{"crop_scale_min": 0.5, "horizontal_flip": false, "targets": ["tissue"], "drop_path": 0.05, "optimizer": "muon", "orthogonalizer": "newton_schulz_5"}
Rows from block 3 of a small image embedding model, named by matrix and row number. Rows with one number within an expert belong to one neuron, the router's apart. Each number is 500 + 40 x the weight over its row's rms, rounded and kept within 0 to 999. All counts start at 0. Numbers have three digits each.
Before each expert's rows are labels from the 100 images, of 14976, where the router gives the expert most weight on average: "top examples" is what is common among them. Only what is clearly more common there than usual is listed. The data: stained colorectal tissue patches (NCT-CRC-HE-100K). In brackets: how many of the 100.
# router: router (model.blocks.3.mlp.router.weight, 16x256, trained with AdamW), inputs 172-255
# up: expert up (model.blocks.3.mlp.up, 16x256x256), inputs 172-255
# down: expert down (model.blocks.3.mlp.down, 16x256x256, transposed), outputs 172-255

# expert 0
top examples: tissue: lymphocytes (100)
router.0:492551472430499485490536577515526566478487494479488536462529560489452414462505520538507464500532477560513543488494520534523459505541496516436561447533555517519460540545485562514477518476561544517450435475515529485492485509502488430432492472528476558428
up.0:468561471535518513505625486529503496477539475581546503464493499444517492500488484440472523498511523487457455500504478506469489462484495541478493493497448501481475485491421513536497450403441443542479568532456468474453536520496480491520443495558469543511
down.0:505484492459472461506507508584495504483429489463531433442513521410510477537471516445574482511465450464477428437521545370510541548508488392473442499517544498459431476492465509510451497449496555485519503515520445525524520512519571501474540514430538415506
up.1:482477441490454494448562551476459536499515544521511439481527482483439493536525480552533476452509478560452585524479451516523555502499563469571504578507530509456524518485481544507474487520478519480511480497482435435445532480393495451504509467485481480484
down.1:499446512574481453544419522530490489512486498429477521555466496478505434444529415487517545497475529484500478559609511392541499522522501540455502448494537499499516614538531588511489602507519520529489463507468459465497439536510576548478531434478494557500
up.2:514555526467498502586523512559514547460474460565413519528473508496524502491517570465483519473478496529488449466542509454494468509485522444503444482442486452531528456578552541536531549438533572505475574500538463476534570537466488478479469503510456457487
down.2:527565487477525500562501513490451538509542416563503501515509516508547508498491474501470435481557501460553390508448508512445455467512461462533526468492557501463475522550517452493445487471496505467356501499482503508511524458545447553469470477502518543512
up.3:448466495440444546501484479469491500524522514432568447566482514475520488434591445530413530511530471526417536495499489463514497460527430495518527585582425464493479487535498510481502468473537557516524520482491440481508536472418525554479503492526525504466
down.3:538511507486463518476484493575523521518475546504460527545394438514458486515487483520479531487480624523501479438570489506501532516524421475522527547460577468522423460496483548516523451493494494515534425487547604540490497571453521490441421440485437460468
up.4:508422578458495487572461527557494544516503532498558460460470512566538446480535476417523442512509477482515519491426536499522543581531559500527482516518544570487500514529447492473451519480471543574428487534490491545503470549579562476487406515412523544481
down.4:499463572491507546474425556472505500525495509538512506505472487555508492479538455527420478510539563519495429520413507542549479508506516540490484515490492511506441549466461479474457538470486452503499531496495505494515452546494480447459518501534534536487
up.5:487478534526451529548473510554475446496502476492492483512530474530569443429470517531482540458484464590484508525500471559464517463540514514484559519512462468581558493491502536608494492540467529551544429488516489552451510447445503465571521568545517424478
down.5:507514473504483509401537534499582455459430454561600463462527549447517545485454455543494523502547486492506483465490568429403587449484500393459469567514533549483526457548515452426523488458430503466489529489447492520503491464497472450531557447444494425467
up.6:573488469564534442512548533544562430490484439575558520481510527580500551444483545461491484527490545520496526556418499509442534599511546467565459473494492505488488557491526482468503460501495468536461517510515483500455537523536450435408523441483497555506
down.6:477517505501503542544543505473484476517549531488516499424473521485457521508541525460477477471499433502492478475551535497530499471518573543493488488587417481459499502574494530484516489515524599474539484489536450484464548508462446490579494523465416561443
up.7:549529522475508527549489491509547562490525558536459522481444501519498471504462574579557509523442478513501549484459528432525436496511465478504518548470525473480447451484534492493470485534397511528540493437455499571395503489546509509533436601511520526534
down.7:502475477498474451466525503479473522506509521569415534544471533466474529480502491461433436482454581460493507535503487465508465490455531512543496497501579482471463497443494465450509528525460536491410526476495554497532512471532534548502475471496430418504
up.8:552537542517526461438497551472562467527504490452460507543550520529532505518426495489452546561491465456532549455536491464473491539542478459485491503463484427517487579528466530535544480500412435541481530515510551449511503563573481504516487490464512528553
down.8:481522430532495567452508517501455530484576542476503511516501468445455538500475501559509445498545416478519486527498497573469518491500522487503490580461611537480535451503495461517453527485506520433530526476486519529531495534493494568446471537566490439489
up.9:454472561468543461522481495532520463492537485483512565434542482538545461473496458477444452436478477467456405480563454513542534487593557543484522526507451458497482443467452540511505523469529516482547527557472510567508537544486537517554495468537499536544
down.9:518434489440468456463424460467517516441498493492523477450450453537540468496478475519583466532476452475542460477451513464478507527521491436522510539503592522443522557462496442474543515498490462483538488518497509549550456531570531527519533489469448449518
up.10:498454458512493472485531448529513512500560499593483524514517486479552497447501517438538483519553468493501508501476432464452495509500464483516475607479465525474533407477451516484498532532549519508454561508578526546488463540584550468503485508557463515527
down.10:510504482524462470480561473536484478480509500467476467460513521464518441509561532460471504476467458480494465478470483536503479471547478523504459549478494502513458529565533418534522498507566489512475578487477528539481496525465450553476479512496499498472
up.11:566494507533560480449476448481515399474498498540591440452509475479515535496480492519513485460534512470471501475452454525563549446489511464441550489477471473472493465478465459509606470521508470496569526419527502500461452502464527417509529475516506543483
down.11:443549509455503549547506532547509505436572471482452513483532562507507477469491545480539466498496513453463450490518538458478544539444532497570490524541459493432485499526501579452461514512502481432476441518484441486406509454523467532489472522425483479538
up.12:468442582556538492472527531523482461575504480435499496431520539517532448492525498518496416504544594515531458511506514573570562540480567543531511527460464565510472486516504522476464582545472568503431498496439531536546495533475517510466455485508486469486
down.12:467524449528489489505505491480530491488487586536458484490536509523525464501499597546556567511535532521512494595505467466514475497531502420511481507489520507475455572504507543432466558518500518518479413492583535481474452515495528468534486471505527476500
up.13:486509472531447519486461504469478496499542533483513527440524486519536568557527553579495497565480455525509551456484427633490502474618511513516474528553486516516510433451493558491527504482532493536559504491504493510519544572467534567470537490540499434556
down.13:517500463457538493541408521568563567554525452439469425602476554499498508513524445565524501467553487507476446588515595527454468522503498514499509489510464500525485508441495480521408582506497492520502519511473542441508443491509506529517459482587439510467
up.14:506457427495531496505513483597538530457577582478493461480498480443450485505518601546496453496495535500511365463503499483541470527527495527568482497543479521521509442503494551396472556469518523497546505485496541453444444475524497504502495420542453393577
down.14:488480474504559483459455473511457520441461543479489489491472466524505579561441544541511508547498471501502486480525476420517519476555499540440487536522569481464504492474556526466435460482491520501425459464514525430501544534512471544461533446488539519463
up.15:454446538504454561570529538476519534490545542496480523439518534489497551491553583530421555487424448411522518457526527486481532472466541548503471483571439464492477439436512472499406526496453474519533502480459510535466490505520481555457518471515597494472
down.15:490518418558496539519511490531521452513554506510504451536436545441490508495527510519592527464453550529453562545524512509528502475510460505408472430529524458481458469476450495461503555491416485496530397526551510514437505534505521438507522490515499431487
up.16:556503583520505582532477487531551459508543573456479428493550557496534485478439479476506509520488443499585518566508485457448515569463500492583549537383560494502478481466483576507586467515447456470550552433593551485454508503449468519521556516477503471459
down.16:504479443549502479504403537469498473437525498472430568471449530442479473519494475475506456494485459591520434498482486516490521514485450537541522528539485467473493492556557559522443495508473524469511517478473454514554540476489414486446531428470472457451
up.17:515550448509486541550533510503544478486497554533485473556497516514511484513460469482519507498473616587455514480483456503440493477515429456476440476533529576467452458526524502526501435490489534502490518472487478467557503504516593515478555606522472548493
down.17:559552569514484383476494518478403523495507510596496502491535504479498459521571540481532486504536481506534454480542482534529508539526476510498479473554488524542500572527499497494501610509524542455554556508518530522548549515524491444536489498511477562503

# expert 7
top examples: tissue: tumour epithelium (71); tissue: adipose tissue (28)
router.7:475553533472452421449412478426484531532535507515480542490476486483474485567503485527567471525523504463560458485539549556482544434563549519486544557506481588503456498483555556518479496453471510462518477534493520520493538564495565477512543457469471522488
up.0:419543503503529488521454489474504443418458484539463444467482531454496468483498498542543471588531560428540434458549576576479507495492492548500473544492506535513494478593509513496530603535542441536523473506495477474445466476482458440479557481499479460498
down.0:510461476531519564483437541534543504484426514535508492560479524418477496515511463458488496487423482506469511619486420545482573510420468530499479491509524548513461490557454504467440507504450423453502535542480490509545516514513492427469431490514442509516
up.1:546441544535585480510490492483471499457612532497536416492542499470499541519549517502475492528456598462492527437534439446542508481424456481514511523576457492526491385463473494547435495521532500535536501520509446488497529506500591522475550470527564448536
down.1:455490478495482508478538525564489465492454472497534480514436479480484583497433468529544502494536509470510482479526459480441498459545474662529507521502494500546540488465486512514420482485529555516483468491496561472560523545434482491523396466604518499511
up.2:507473567541473520504508536484560475451447525413492501564522464428592436503419489425516514521480462479528504541497493459552433502525475524488506490529485550563555506443511550531474493507492556470453552445459529450493585475538505480453512442477521471546
down.2:553536461489545520427559495462527479487495540525511545543502413524418550545459463478497530529499470446515571567484468526464470470452519492537500541534469529538545502508568422544535472515547443510501498522497523483513522492473566415453473480498512550487
up.3:486521482560492501531518501524454590506545452399533477532488552586552516479585558501529487456515568477486469459454519470490418543455581437419470535450527453543416463404400550514586521488473494537473499491492507543529489517521534514539440522531524539487
down.3:472430547472530425520473461493474542532529510470513542546489571453442493528438513495511577492555456455465560476472560518538568478507537499501521520506478490605522453480492550514473510473484464488542520479518508491498478534534462466465487487514542473490
up.4:525452451534545474547496521513508488428492494473518482536485459387447492524443536538552574548446452516514486423487443481451468612588468508447544505523469497479433382552483495470501503499535494441435534521544519512503561508521500505517484469538468565494
down.4:490486429557483547465506520570479557534498469449542593541510490423503460524486500546502523492460469449494481486470427476490517479471480578458470523487471465498547522537560549470447495466508502457416477472438458560413548489491497561477541459509530434483
up.5:590485519460527401571456473523485490558519487475447454483557509418475478518599486490542542485477530467494581518494578518555502490520538516548496548397435542461456514507506520524448487513469559511521490550580485540503522457529538541510521530545487463519
down.5:508515472491471429573477498509533494472470520528578543420516481500490432504541506452515517529437533490468415425527530412541534560587513535549469515548552512471492494480474433514530467502510506567492494521481448529474419522493592521422535553515499478465
up.6:507388526534514489482453509434478455495486482477507505520513497494590579454557506548483474440522528516528475436423481494518533573534464505507533466508489473479410466478489493529590467460484464517488518481521495490481490435442438564475504487540427510551
down.6:516495521531484527517469501524577547482463514511512566433457454473478538498489532491561465499486508456491486580529426602531492384503492489514522514480520530531552475500525486501438509508479463538507516499495485454477562521477444490557501555499466491536
up.7:466480483540471531471481543580496545433549540474542564532565529490484487485458417465454509465538537489451521482426431473434529445470493504428494498479417398423469510548527529517534531532530505624532534457573490540514480543548558460494519449503459483527
down.7:508480474508499424518428512461472488549545513469530506476539551536415411450452480459451505513536492492496530504562492607494445542467469496497525449491506476466496542536537547416467464467520424495474498519476416476489424442527531469473475490471505596506
up.8:488436502501442519549534484575441420543438530549488477461521513513516485516556570533447485459458546477502450432475488519543512497496515451524526509515451503490546451512533479487531467573519535446498471513451462486494506485554499500462577537544521559502
down.8:542551534554558580441532547543509531480541438378493507535498491507606523521541517541538481494481530529508500538400499564485569577579480572511435539563536462428498485470501595454526537494451521514510469524540454517542513500502491525483480476465425523500
up.9:491474502567450548454441530540579572485465485428580531457449535468455533474415477537538479469478409497463496484495519546562448446517449523496521515442582477451501499531565472507504472465486524486499498512476531508514445436550479479532485555417482450508
down.9:532470454527558470431483483476561502527467549520478508533503531449502518549508511532540462526471422470519515486469547478503508488448534517528483547543543489443515497554501523535515510490435455474558585479510574523496529558509482498601429516559606499524
up.10:493431443560462536485415535473535502442467487481544504486407504469523639569493477468480458500418491475549496517456542509518545529490530486485462522500487522560510409527466548517508550521545538502500503505590453508530568570470529540476487524529520468473
down.10:475486494524588589547543523561547512496483461452504485519508508541532562519439468549492484480552477483474450498550330508486443492482485524488499494499500531525504499499439471538460462478516544441469555510508541506525472536477488462448480494519506574527
up.11:493464544466486467475488387411493487519436574489533494463488538461451495464485528542513525519447472565530572461493479469581539583509471528494486423506559452493499494463468515490431517469437463550455504583443494521576498491427453547479503472493523514542
down.11:524527450493501399532456539546486487512510549508558532468495414513506528468470414475443454530491452545527474518555498529453481520486501493444483520508494423521525502531571441572482527532507484567505550490444406456526569519479510468454512490590509490537
up.12:431531512560423528465506495392439480514420530469497485485493459552434537460483446487535511500545479535477545480607542432489632470460458514453467538462535487581495473535453474492472503465575545532445434514482525485480538446555473478537571490543469443545
down.12:520503497422474512505457505493506412481447505501540537509494472509455517448475529447468505493486550509468476449579518436529466527480520503420502571551489552522555594517480497602506486514482455468471561504499511452502463537480443532496560589509501471490
up.13:479508541501496517451462525499471507524531478546515470471524545559457511477552499505507549533459556511432492524510471490462461480486527448486547547473487517480515495483436513509523505532512522477468544509529416570539494481461555549531430508523529495520
down.13:471401595411478485587541484534529477564499493493483531439460449522484526488544438470500491536517474496501500491469507538450470519504483450531521416492550513517481474527496511493466564499524507522483473477536520485544458539511533538490493452507564544501
up.14:410489522500506470486503485440463564484567487547540400552492558489530568461500508548480509517554524471541478529483451558538536510467550548532470579555414507539543566461560455556566566510451598475517488504452462492492484438445533569551515476521451471502
down.14:485512419469498516466460515540418497489514486468502523395545481534516538514516560574550530504428458499487466468427450476513541583501474465541525481482550599486501485474491536467520488497490468493453531551402444469562476500520515570482513459487524476511
up.15:411517555525511476481482463509525518508539497458560495458497480429510430571504506526485503520502453505543465565513424514516515480459482450527432506468434511503495563496476517525518535442438528459541542464503551470462508456502478524550508558503456487472
down.15:536522490493447512450489545502512476495461501484487546481522461442498470515527556456398474473498542530472554460465589432528529510444480461477516455557552487424554481457492530519423531484490504537518457439522481494533509447506514498466545531469531512536
up.16:486467504462513518395456553531499495471487508469492563478502505508516505541509455518492452525502493500515545531524456491541472562476470510507448460524451465497521466463538449458478522564490524456555447439489481548520490508524423558544577457430543500467
down.16:492538452540524482560440508517511440430481480517484525546470466459473433491524497550592611516511482526496476504479513445484517532537571489567489462478442480424509464532534415454539499498456495512438510502493508459519504406530554478490458513518501453488
up.17:536509545510521466511558493504425490445493484462511468519420422464535546549505497462558523543519577560523490478506481591517536516565500458461523477500440510475510457466482458444572479587510485443479500512479501493515536550459489437436528489534514458458
down.17:511484451517495476538461493476469529585550435542474527468534464514596548486466597507413533497577435508494472482543421483523536480498445530504523529484477478468560468496500539611507514479483468497468506495438572490429549444484492460512493545530466449487

# expert 14
top examples: tissue: mucus (97)
router.14:567480538508499482532485435507516436447521451500471599516465514469505458473476550447546446508510504505441479562498552463558466505466478509527560490557585587509492463537579534453506433512500418463564553491528571549502558539561458420567535518489534502529
up.0:515573493421533547500506539521504505517460526502524456524475497510440452586499507519496498418422459514464547501469528503572525525431571464533513502482527428580504460436453496512470511495548506582470467481573546535438496426507470545463482469533575480513
down.0:515513505520513528475547523546579586506510483508482554506558553451516450450460519527501449514491544437529497596497399549464497500492526498476555499442519555507549502550420427589511495548532492559532527517539502489552456525467409553559526471469496557466
up.1:492513519537477446534524495503448482569456503526519564502531405549493510573500546498528541450488478531408496510439534501447487475530467517524477505447425492477529560476535551491461495489499542524565506498544482510513498464446555464527599499452518508560
down.1:545525478458494458519534539517430511427556478491514484568511490471522507533550437489502530500476423469470519538519510527528472534449474558578555534507530551471599429464485501497569450447583525580435517480466504544492455535452454519460524499443558520555
up.2:465504395498527449484544474505476476558478483554514571434472459508500494508460480489483495519522534506511556472447468523449449461459531497501490457571518425488452523535568549488486532544495538495594517524512546535498495589494555400502526478507500446504
down.2:508532459521456473491514552529481558496481407493465510512483530580481520452577532597542443495597562474445554461493466550498435519512549482621526494570479481474509574516508453541477501460501486579507544492484597504506495494481499492424462484439515531499
up.3:511474479636496478521502524530451558534426410549469483488478473516463479519506485453488546441487506481484462529518438434478513544534525524498467512482460454493511523498548493468464481453492500499510527532473559534613488547507572497504474478480514453519
down.3:539480568547489500495417476554411522516564487492535440532478513506502537505507517447431525479421422453501444515512466454513560494515472517530506473413463544463470558462464524467503468530504543563401543524556594568530489503503530468421532486582500475511
up.4:590471518442455466471534497503458510501524483489483560562485553514469536524538501629535460549491573441464423484510504478436506510541418499489444521479464534414503468568510505511600514540416555501487441482476480586488473404548456515517490492491471493541
down.4:526435464427449459476543483505529514529457505470562510507505550472498503461560474537564480448554433595439554481494529422513498476430518530485502534495488496560533543512463491419448516509489507473512487478506555471468538530479491504461504511559472429520
up.5:589423553541581575451520590552561479519491535526492461510479500522532499520513561569446504429434469499575415487507508501470436525467510479502435460507498523459515539557402537551505530436440520536485532572519487532478505531505446524500452462509513492464
down.5:513468546526467476483520464432566511526494556482494503498529547477435578513467466495572533502465510483548503514434545473464588453476544565513522441496482487538475492478533423427473548469465470466594479515532492412526558522467505476517520510571514485487
up.6:471482476442553482559439480461481567487521486532536437535425413518510491521546465494495482461562517504541488457470544524534525489482538564575474539522554403543508544483485555532528572582443457491546464510523527462509459467503450437462588486513548499487
down.6:529545516507518427556502529523472526520507475456500494479541592521517505538515554489438591445512534510547566513478544447465425461531468502575478446539564466533499451485469560530445451488511526539440433475488432453499519505519475521461444483576482477449
up.7:504453513491468519519533540490505552471467510544474523535476474471522509492505520461531539490555505529503523523472513541442486487540535428478420516490598503480513409467539585526458481515468474511536487545537529459488484488524512465509564504459499472456
down.7:518505519483465547448507472425404445459466499510489464502446583496537457464486417565452496477449498463504510496453528591514508488528509508492519488428447510519456525406501502533491470511504541477401507515561598519572451551507469547443488496496523508459
up.8:487559568479530540540521474551471484496457545452526495469504490513482522522520461539459480498547479506500518512463477498455521518524454495523534465424471453470491497510459471487491521538511422559450473443489430453544509463529512483526523461488488475528
down.8:531456526530460563500537610505463470558412516519504523434536507483488497567575462494527524455527477442484511525525432439474542548484416470429492407495488482534428537458470521511493402502510561484536564575535412518546462462484500528508467465529582534515
up.9:501522547482497493557536476500487512564465560533450438546527436506474575463496496484562436500510451472508513458500555482479508514483519432493468463565514503503508472532553479534584489506475529470558481450538525491464519487487447448523514429497492452567
down.9:477474461465510482547473542523576427408472516534556505523530546529457489499465502545466502546441529435498502479501491367485527486521530495480466510487521491509479422464470470531514468482528465543482581489526526536485556514406469501516480526528519447471
up.10:437497503556465524483478437470457516492553547416421500521538499467465465452424558525448531516521489409512513471486465481516515483428508513460520463558606517508448515470467514499497442445449501421496508500498513536404498476479516474511520541492502457514
down.10:501459503458492547510469572481429478480563497507576493482497445367546560513523436510518495522489562565490572488505467549507577561462520418434547504487464579508441451511463462544484539482548506492441497533459500492555537462462463508475533487493583579491
up.11:506473405516505501527488590562494486535502468487453431469495490534517484400466484513425505464499476506532494514486492464510469452507424539487463557487490486517467517437437529444547495552520487460458491488480495551484496507454485489447512431521498448497
down.11:555517536476536550539562468492498591510486555446509475488480489531456435469521491447450409500554454490502460449512569531493488531532492529455535465501523446381579501495461544448509511483471500470465521495545438474543520504498481454478502460532520477466
up.12:446519573558449536478505403525475539503570538438519543511530495448511549497489495455516472454582440544485460479483535455493436563478520487480436440526420572464584472518476546524535495564433559537522515490447507527568411489449501487504515496502515487495
down.12:566453506499504505436545388519453429521450518418547506441505488532510505540472543458447505539495507526536512523520464407550461425515477509498532457450545403549541557520514460446505459504452465448541531514436501536464530597530455486424488495525432538492
up.13:560497545550483488399483474461519575498584497483438433550465448541491500445499400457533469472527530487486542502471525492418531515513480497425534487537516585496510545513491600487445445466544501489488474538540418453563494465449472458523464536543572461516
down.13:532521439439479453486548572456471534479421474469490440514526446486494449537487521519622519508454481488479503469473482571523544483556483530460485489512495518541515518551477488491538525510507464505520504479504505507471517536504556431462536492520599498485
up.14:459521524482561514521542543491558542545463525529436487545466520526549495471430467543570504441423561482556555550489443545491555466504437470469549495478480563482513421561442542454428538543494516545374477553469480448481548483469547483514479490462552498505
down.14:538449513464472443486463442501478584451487496538560513504517452577477500448568526565451488548553530524523520540513536526557471503481496513420423514462482517581451461478599496527444530490483501497545516515425480516469481476490571551521530473441498547515
up.15:524424401522540600432548545535495535568493512567483460495496401454507425562494550448529471553526506515552512551515576502459532371511530510520492463537495436546492493480460455455506549521542472560501473464510506449514514528490563476515468472611458393425
down.15:531468518571444452557485527513495469517536479490492472612498488511459438529506556475541544510437487490515459524468474471530510547471480569467501491488496448482476560528459511510532507490516512467500590477529510478518544451520485541497563446494472518498
up.16:515555519552476495419493517465411447493568517511524534555458475473464497477523427512502462508521444493493574477411486507446429514493516454569554436412502496501467462554510547507457525488584470504492460516452498511480448500504467524504518418536532491542
down.16:517431563488481524440532486573589510509524472485497583534496441510513491506464558506621440491472445507524557532548553559523553470467572549490522550483444524499500493479505531528532476463473563449472516505474484492565481531526478520421539527464596501520
up.17:532589494570514458455583539547488444480526490437500499463533506499498513481563516482453458539486539543591492428521480568516442473553500472505534454455480497467448532460519532491496445490528514532488462538486477509488456552498505538558514416604497546454
down.17:522529611483470519496500613497457488550483555457494486561585449465463477475446521517492572491480532452497482475536473536495450433485516513576539538461436470517548552510515593542517496492485546541530521495533481512472444557529509544473518563528464523519

# expert 9
top examples: tissue: mucus (95)
router.9:451535424488523491503532477533474507415480466505406431477450448541525478518420530560499580493572601508530472467469508459432528538480451579491478503492551490490438503511480548547524494516551477456498514455590570552515519482528457519516563494490551494491
up.0:538557485507498504581438486480533567483448538441477418487509523509528391497532557540465558451565462528479481481555460442523514432532527440445534485493526530514487524578450446561473477495433542441475499497527517529471513445512482503512516480467539525477
down.0:467430554574447466479547524455495521476477553536501487541511464466558467453540509469510500500466492522507541540504463434446495561483485482502561457453440486457509603494528463462500465513479562542456515494578511473434492428452572490492525576465502524528
up.1:501509536500484449482515453528490464531521555449531545510489546464545473501468526442493528568488501562489490536556498453458441516520486429512511472457480432470465462544469502430488511471558513488516492496539509524441474539481507468500515472482377522561
down.1:425536499483454493467484500456442546556545487491527472448546517539530560532477468532492448535487467550520508466507471533451467475534532490545470517456505503485566496535481449478543498492532466463496482495544482485506421489535473444526520541530532480500
up.2:520490552496539502575486510505515536432634448432467510538465497508505530485487493465518460520539485491473514380458550551522496461494434414462462536493560493488486574545492555538536453506477503463446439418552508515559477553610450498511523535525489560491
down.2:476522481496506487451420487477483444494483521501501487461554520510493560540533473503552415505541524537461532434560514529461540469557554517489491475522447490524509455478484433479521495509464458464615532534495462504524522444488534473495456448564492516497
up.3:509585493474446437482471470486475504489494536458521485527507496518497465562526445471487541510515542479495505545456500491524574555537509584512515481444509495574561534530529432480500540466452446571488468505477493492546509579541525565525474460473527524486
down.3:479479481452474508441524538493500551481468466478495530544481503505387449504536528537471577513526546457508439528520461593536540559490567432512448527461434454407461523470384423571486439462530578451477557471529558509463550571474464433454564445498492414466
up.4:481540468474484562541473500498539481549544491497482521463569403522503537494512549476514539509541405496505511482481509468442423536453484535400460532517485497471522478497606537513454519509548494542453406540507433508483505510493524475514514552535516517477
down.4:530490560508466480515539526428470508530526487438513429505455557439558543565551481490447484508493601495490515472451519474509436403515501424519559573510504612471509439563549508581578489478520522492508539488463480481505514500508498516523517568509509460480
up.5:452515459461466468507522510499515526495467595499459537430457508400515491546497461474475539457503457506529544521398446524487519488493431509514486491537555548493447503554466537432506481529467433540505473501487455471446489515526514510502478497558510471486
down.5:533472520537467522433475455519523528452502463484497551517501465510478458479567535483529491491567488560493518465493427425491495553497547502395517490455454461455466447439489521510542513506510560456523498493586596486456464449515459487517491528463523519535
up.6:549445483501524536545483538502460451497455533486512533469507510474452494533492448577433530524452534453464594476532500506530548475567577491439489529497557469459485543504474538490506494377484532529492544511533559522434528451469519506516565470475480456468
down.6:470548448455480480559547425557470475504487495546515513518515542461469507499474497513520481501523487495474385562466441480538425530554492487565488490542461484555484511531526520458490463472412480506480464484477491532436526493527479488526538584443521480532
up.7:566537497529484486518531493467499562534506528561516528515488480465539506478491514544516495524478494520479517540457564415491459494560557526491500476529477530490478548555486524461473471457409504548501453511438533421622562464467492546467501504538532551519
down.7:476511499527525511538532511456505486437536520499486488499483548545490565532547515487448466493456435563459483518394524488477465511513493448462515539553516501499509449499519465545551500536475425524429533484538466471461439511445501528428570521488532526508
up.8:494462466559570471522520386478459579513529496629537519526505523521552463543500516544517563531522447482503466463518435550536483538488565588493505536556501523477528496486495482509522453536484517528511554489514524471492546506559525503482480491536536457487
down.8:480471541496495534507509524477544513540503523471479510577534471459498457532544518453510516472499486534491388502510452533440570408558513470512492512461533507505457579475464475518431513519451533553481492490492471466517485570447519457455422588453495492477
up.9:490542571543496518562534483567457485476545574565478560567481436484444484523488485465436488444490501541501473532504486528510453461503427507508519557436462507479527522576434513487518516432526497498434529478505482484459556456495503476421439499494537510617
down.9:533489562518475538501450498641475463470527529525457520543455501513465618494565450538512466483475510517502500518476522516523456406566519488528506498488470477501440553505532438473456519519452557542510465502513512497464435491482515494505486514571434489517
up.10:480479521543446461493511472487523495556491494499457451428513465539474525516568541543452532451535459490488544463515525406450535545506512518532531506552493521494446547454514503456413514473530466435520523497487488511475519506515519482516482503531469520442
down.10:508504483561591456501508503478503515384466544523490548508460449571516449518515545483511476466492466455467577429556482520576502509478484560479455416479517571428523448520440459455545492528509529461506529467460457502433531490515529467461495515588486468504
up.11:515523480537527462478481529447486487513405542531524481493586519390499449536579465518503364510521560459480491537510504531451517511566487555508551453497523469491498450520521543516487478475512465501495527475509511465545503542491423532404499483567484499462
down.11:484521474491547456566498532536481518491511480517465481520498559448492442496504471511446551511536515524457571507408468520541468539430502510544507503530491527499530452517506521509447506495444416525529482461559521519514504554493521560598536526462468502515
up.12:481523527469442498452538530491399481491550377485498461488478467409440493519547576503516471476444563530524579536561503462537510437522532467539504473539408507463467541507480597454505468475507509486536445483460489426474522493496484430528442535510475537529
down.12:504403459539486553499492452515486558571468490459531469484447557542494524482476464529486505478522401495503554450539619563477490427450480359575530483522495482528553489549492521482423547528496412560499514495491540539472491437521466553512482484522455514489
up.13:536521506487563503449530609572538539484477510539528539511448531507469542531519542530537530447436515465560508590570490606482444539492450456506503482456560479517520459550531553503505523440499465493482410476537494497473530405533450495480534507515533482464
down.13:481562530471502508466508453498501488519498525446502474518463550513490445524471481469558590456464528491503501525488521505466453483525435463493506575528482475511482563484462491431566536477502521484583538529468501584453514517506539435587553534543634498519
up.14:439521557477519496487508476520509531493451550580548533508493508444466492469445404536493470547510431564495499401550503509525481494542425449466539498474451441535550461509478444503495467507470454571452529446545496565492477516477471525533526493413555472524
down.14:503406470525465511475427503528509489456436547533546474523491480476542513493527456545552504507501546432520571597493528482482493573524490454526534516477550458452514486540523482393588497475474531460501458478482452477503506453502510490490495493550528595493
up.15:531516449504420558494536503484431468485510507487427442493507510448469482430554534550481454515372563454488462511458472535507463490564495460555541496495490517560482546484490508451518525465507568517465458518527477555504489485513527453638452468467519522528
down.15:515515547512498503585497490508613437490530474521507501603505523475512566547479508434448448505467476574554516466512539484458539571466410527492474551528513470463563477483495481425462387488558464437458523463480519449491466501475435537450471490488485502477
up.16:523522459515478482473457528471435487424528505523475499520432485491460503536490494514463490534468520493592546514492559550465467470473477526536496474508469452604462493473514508602503531453467535481533487490491516505567510511563458483510491561490516548450
down.16:504418521447444441452443528523527459486418448499507561513456470499469480540479496490377500541521455531523501454595535553422442532503509527470498526504525543487517467482472494516579548502502526426599490473463508505524504517500515582456463515528507475528
up.17:521455468501473484562527489522557495483460543497499543442495551556504520461509551509448448422472571471498535523453541513515468472520456485435466512428503454455459457528447492515489469467492489486425570577481505469518414548510511524449532496530488517581
down.17:422519547478538475542412463444503524489496477476480480512478451465527513531466476539490506515516507534495586523524511473439496506561503527535536503488538486489492516530513472462483487523504432501431547442560456526495546488488507565557572590510485405540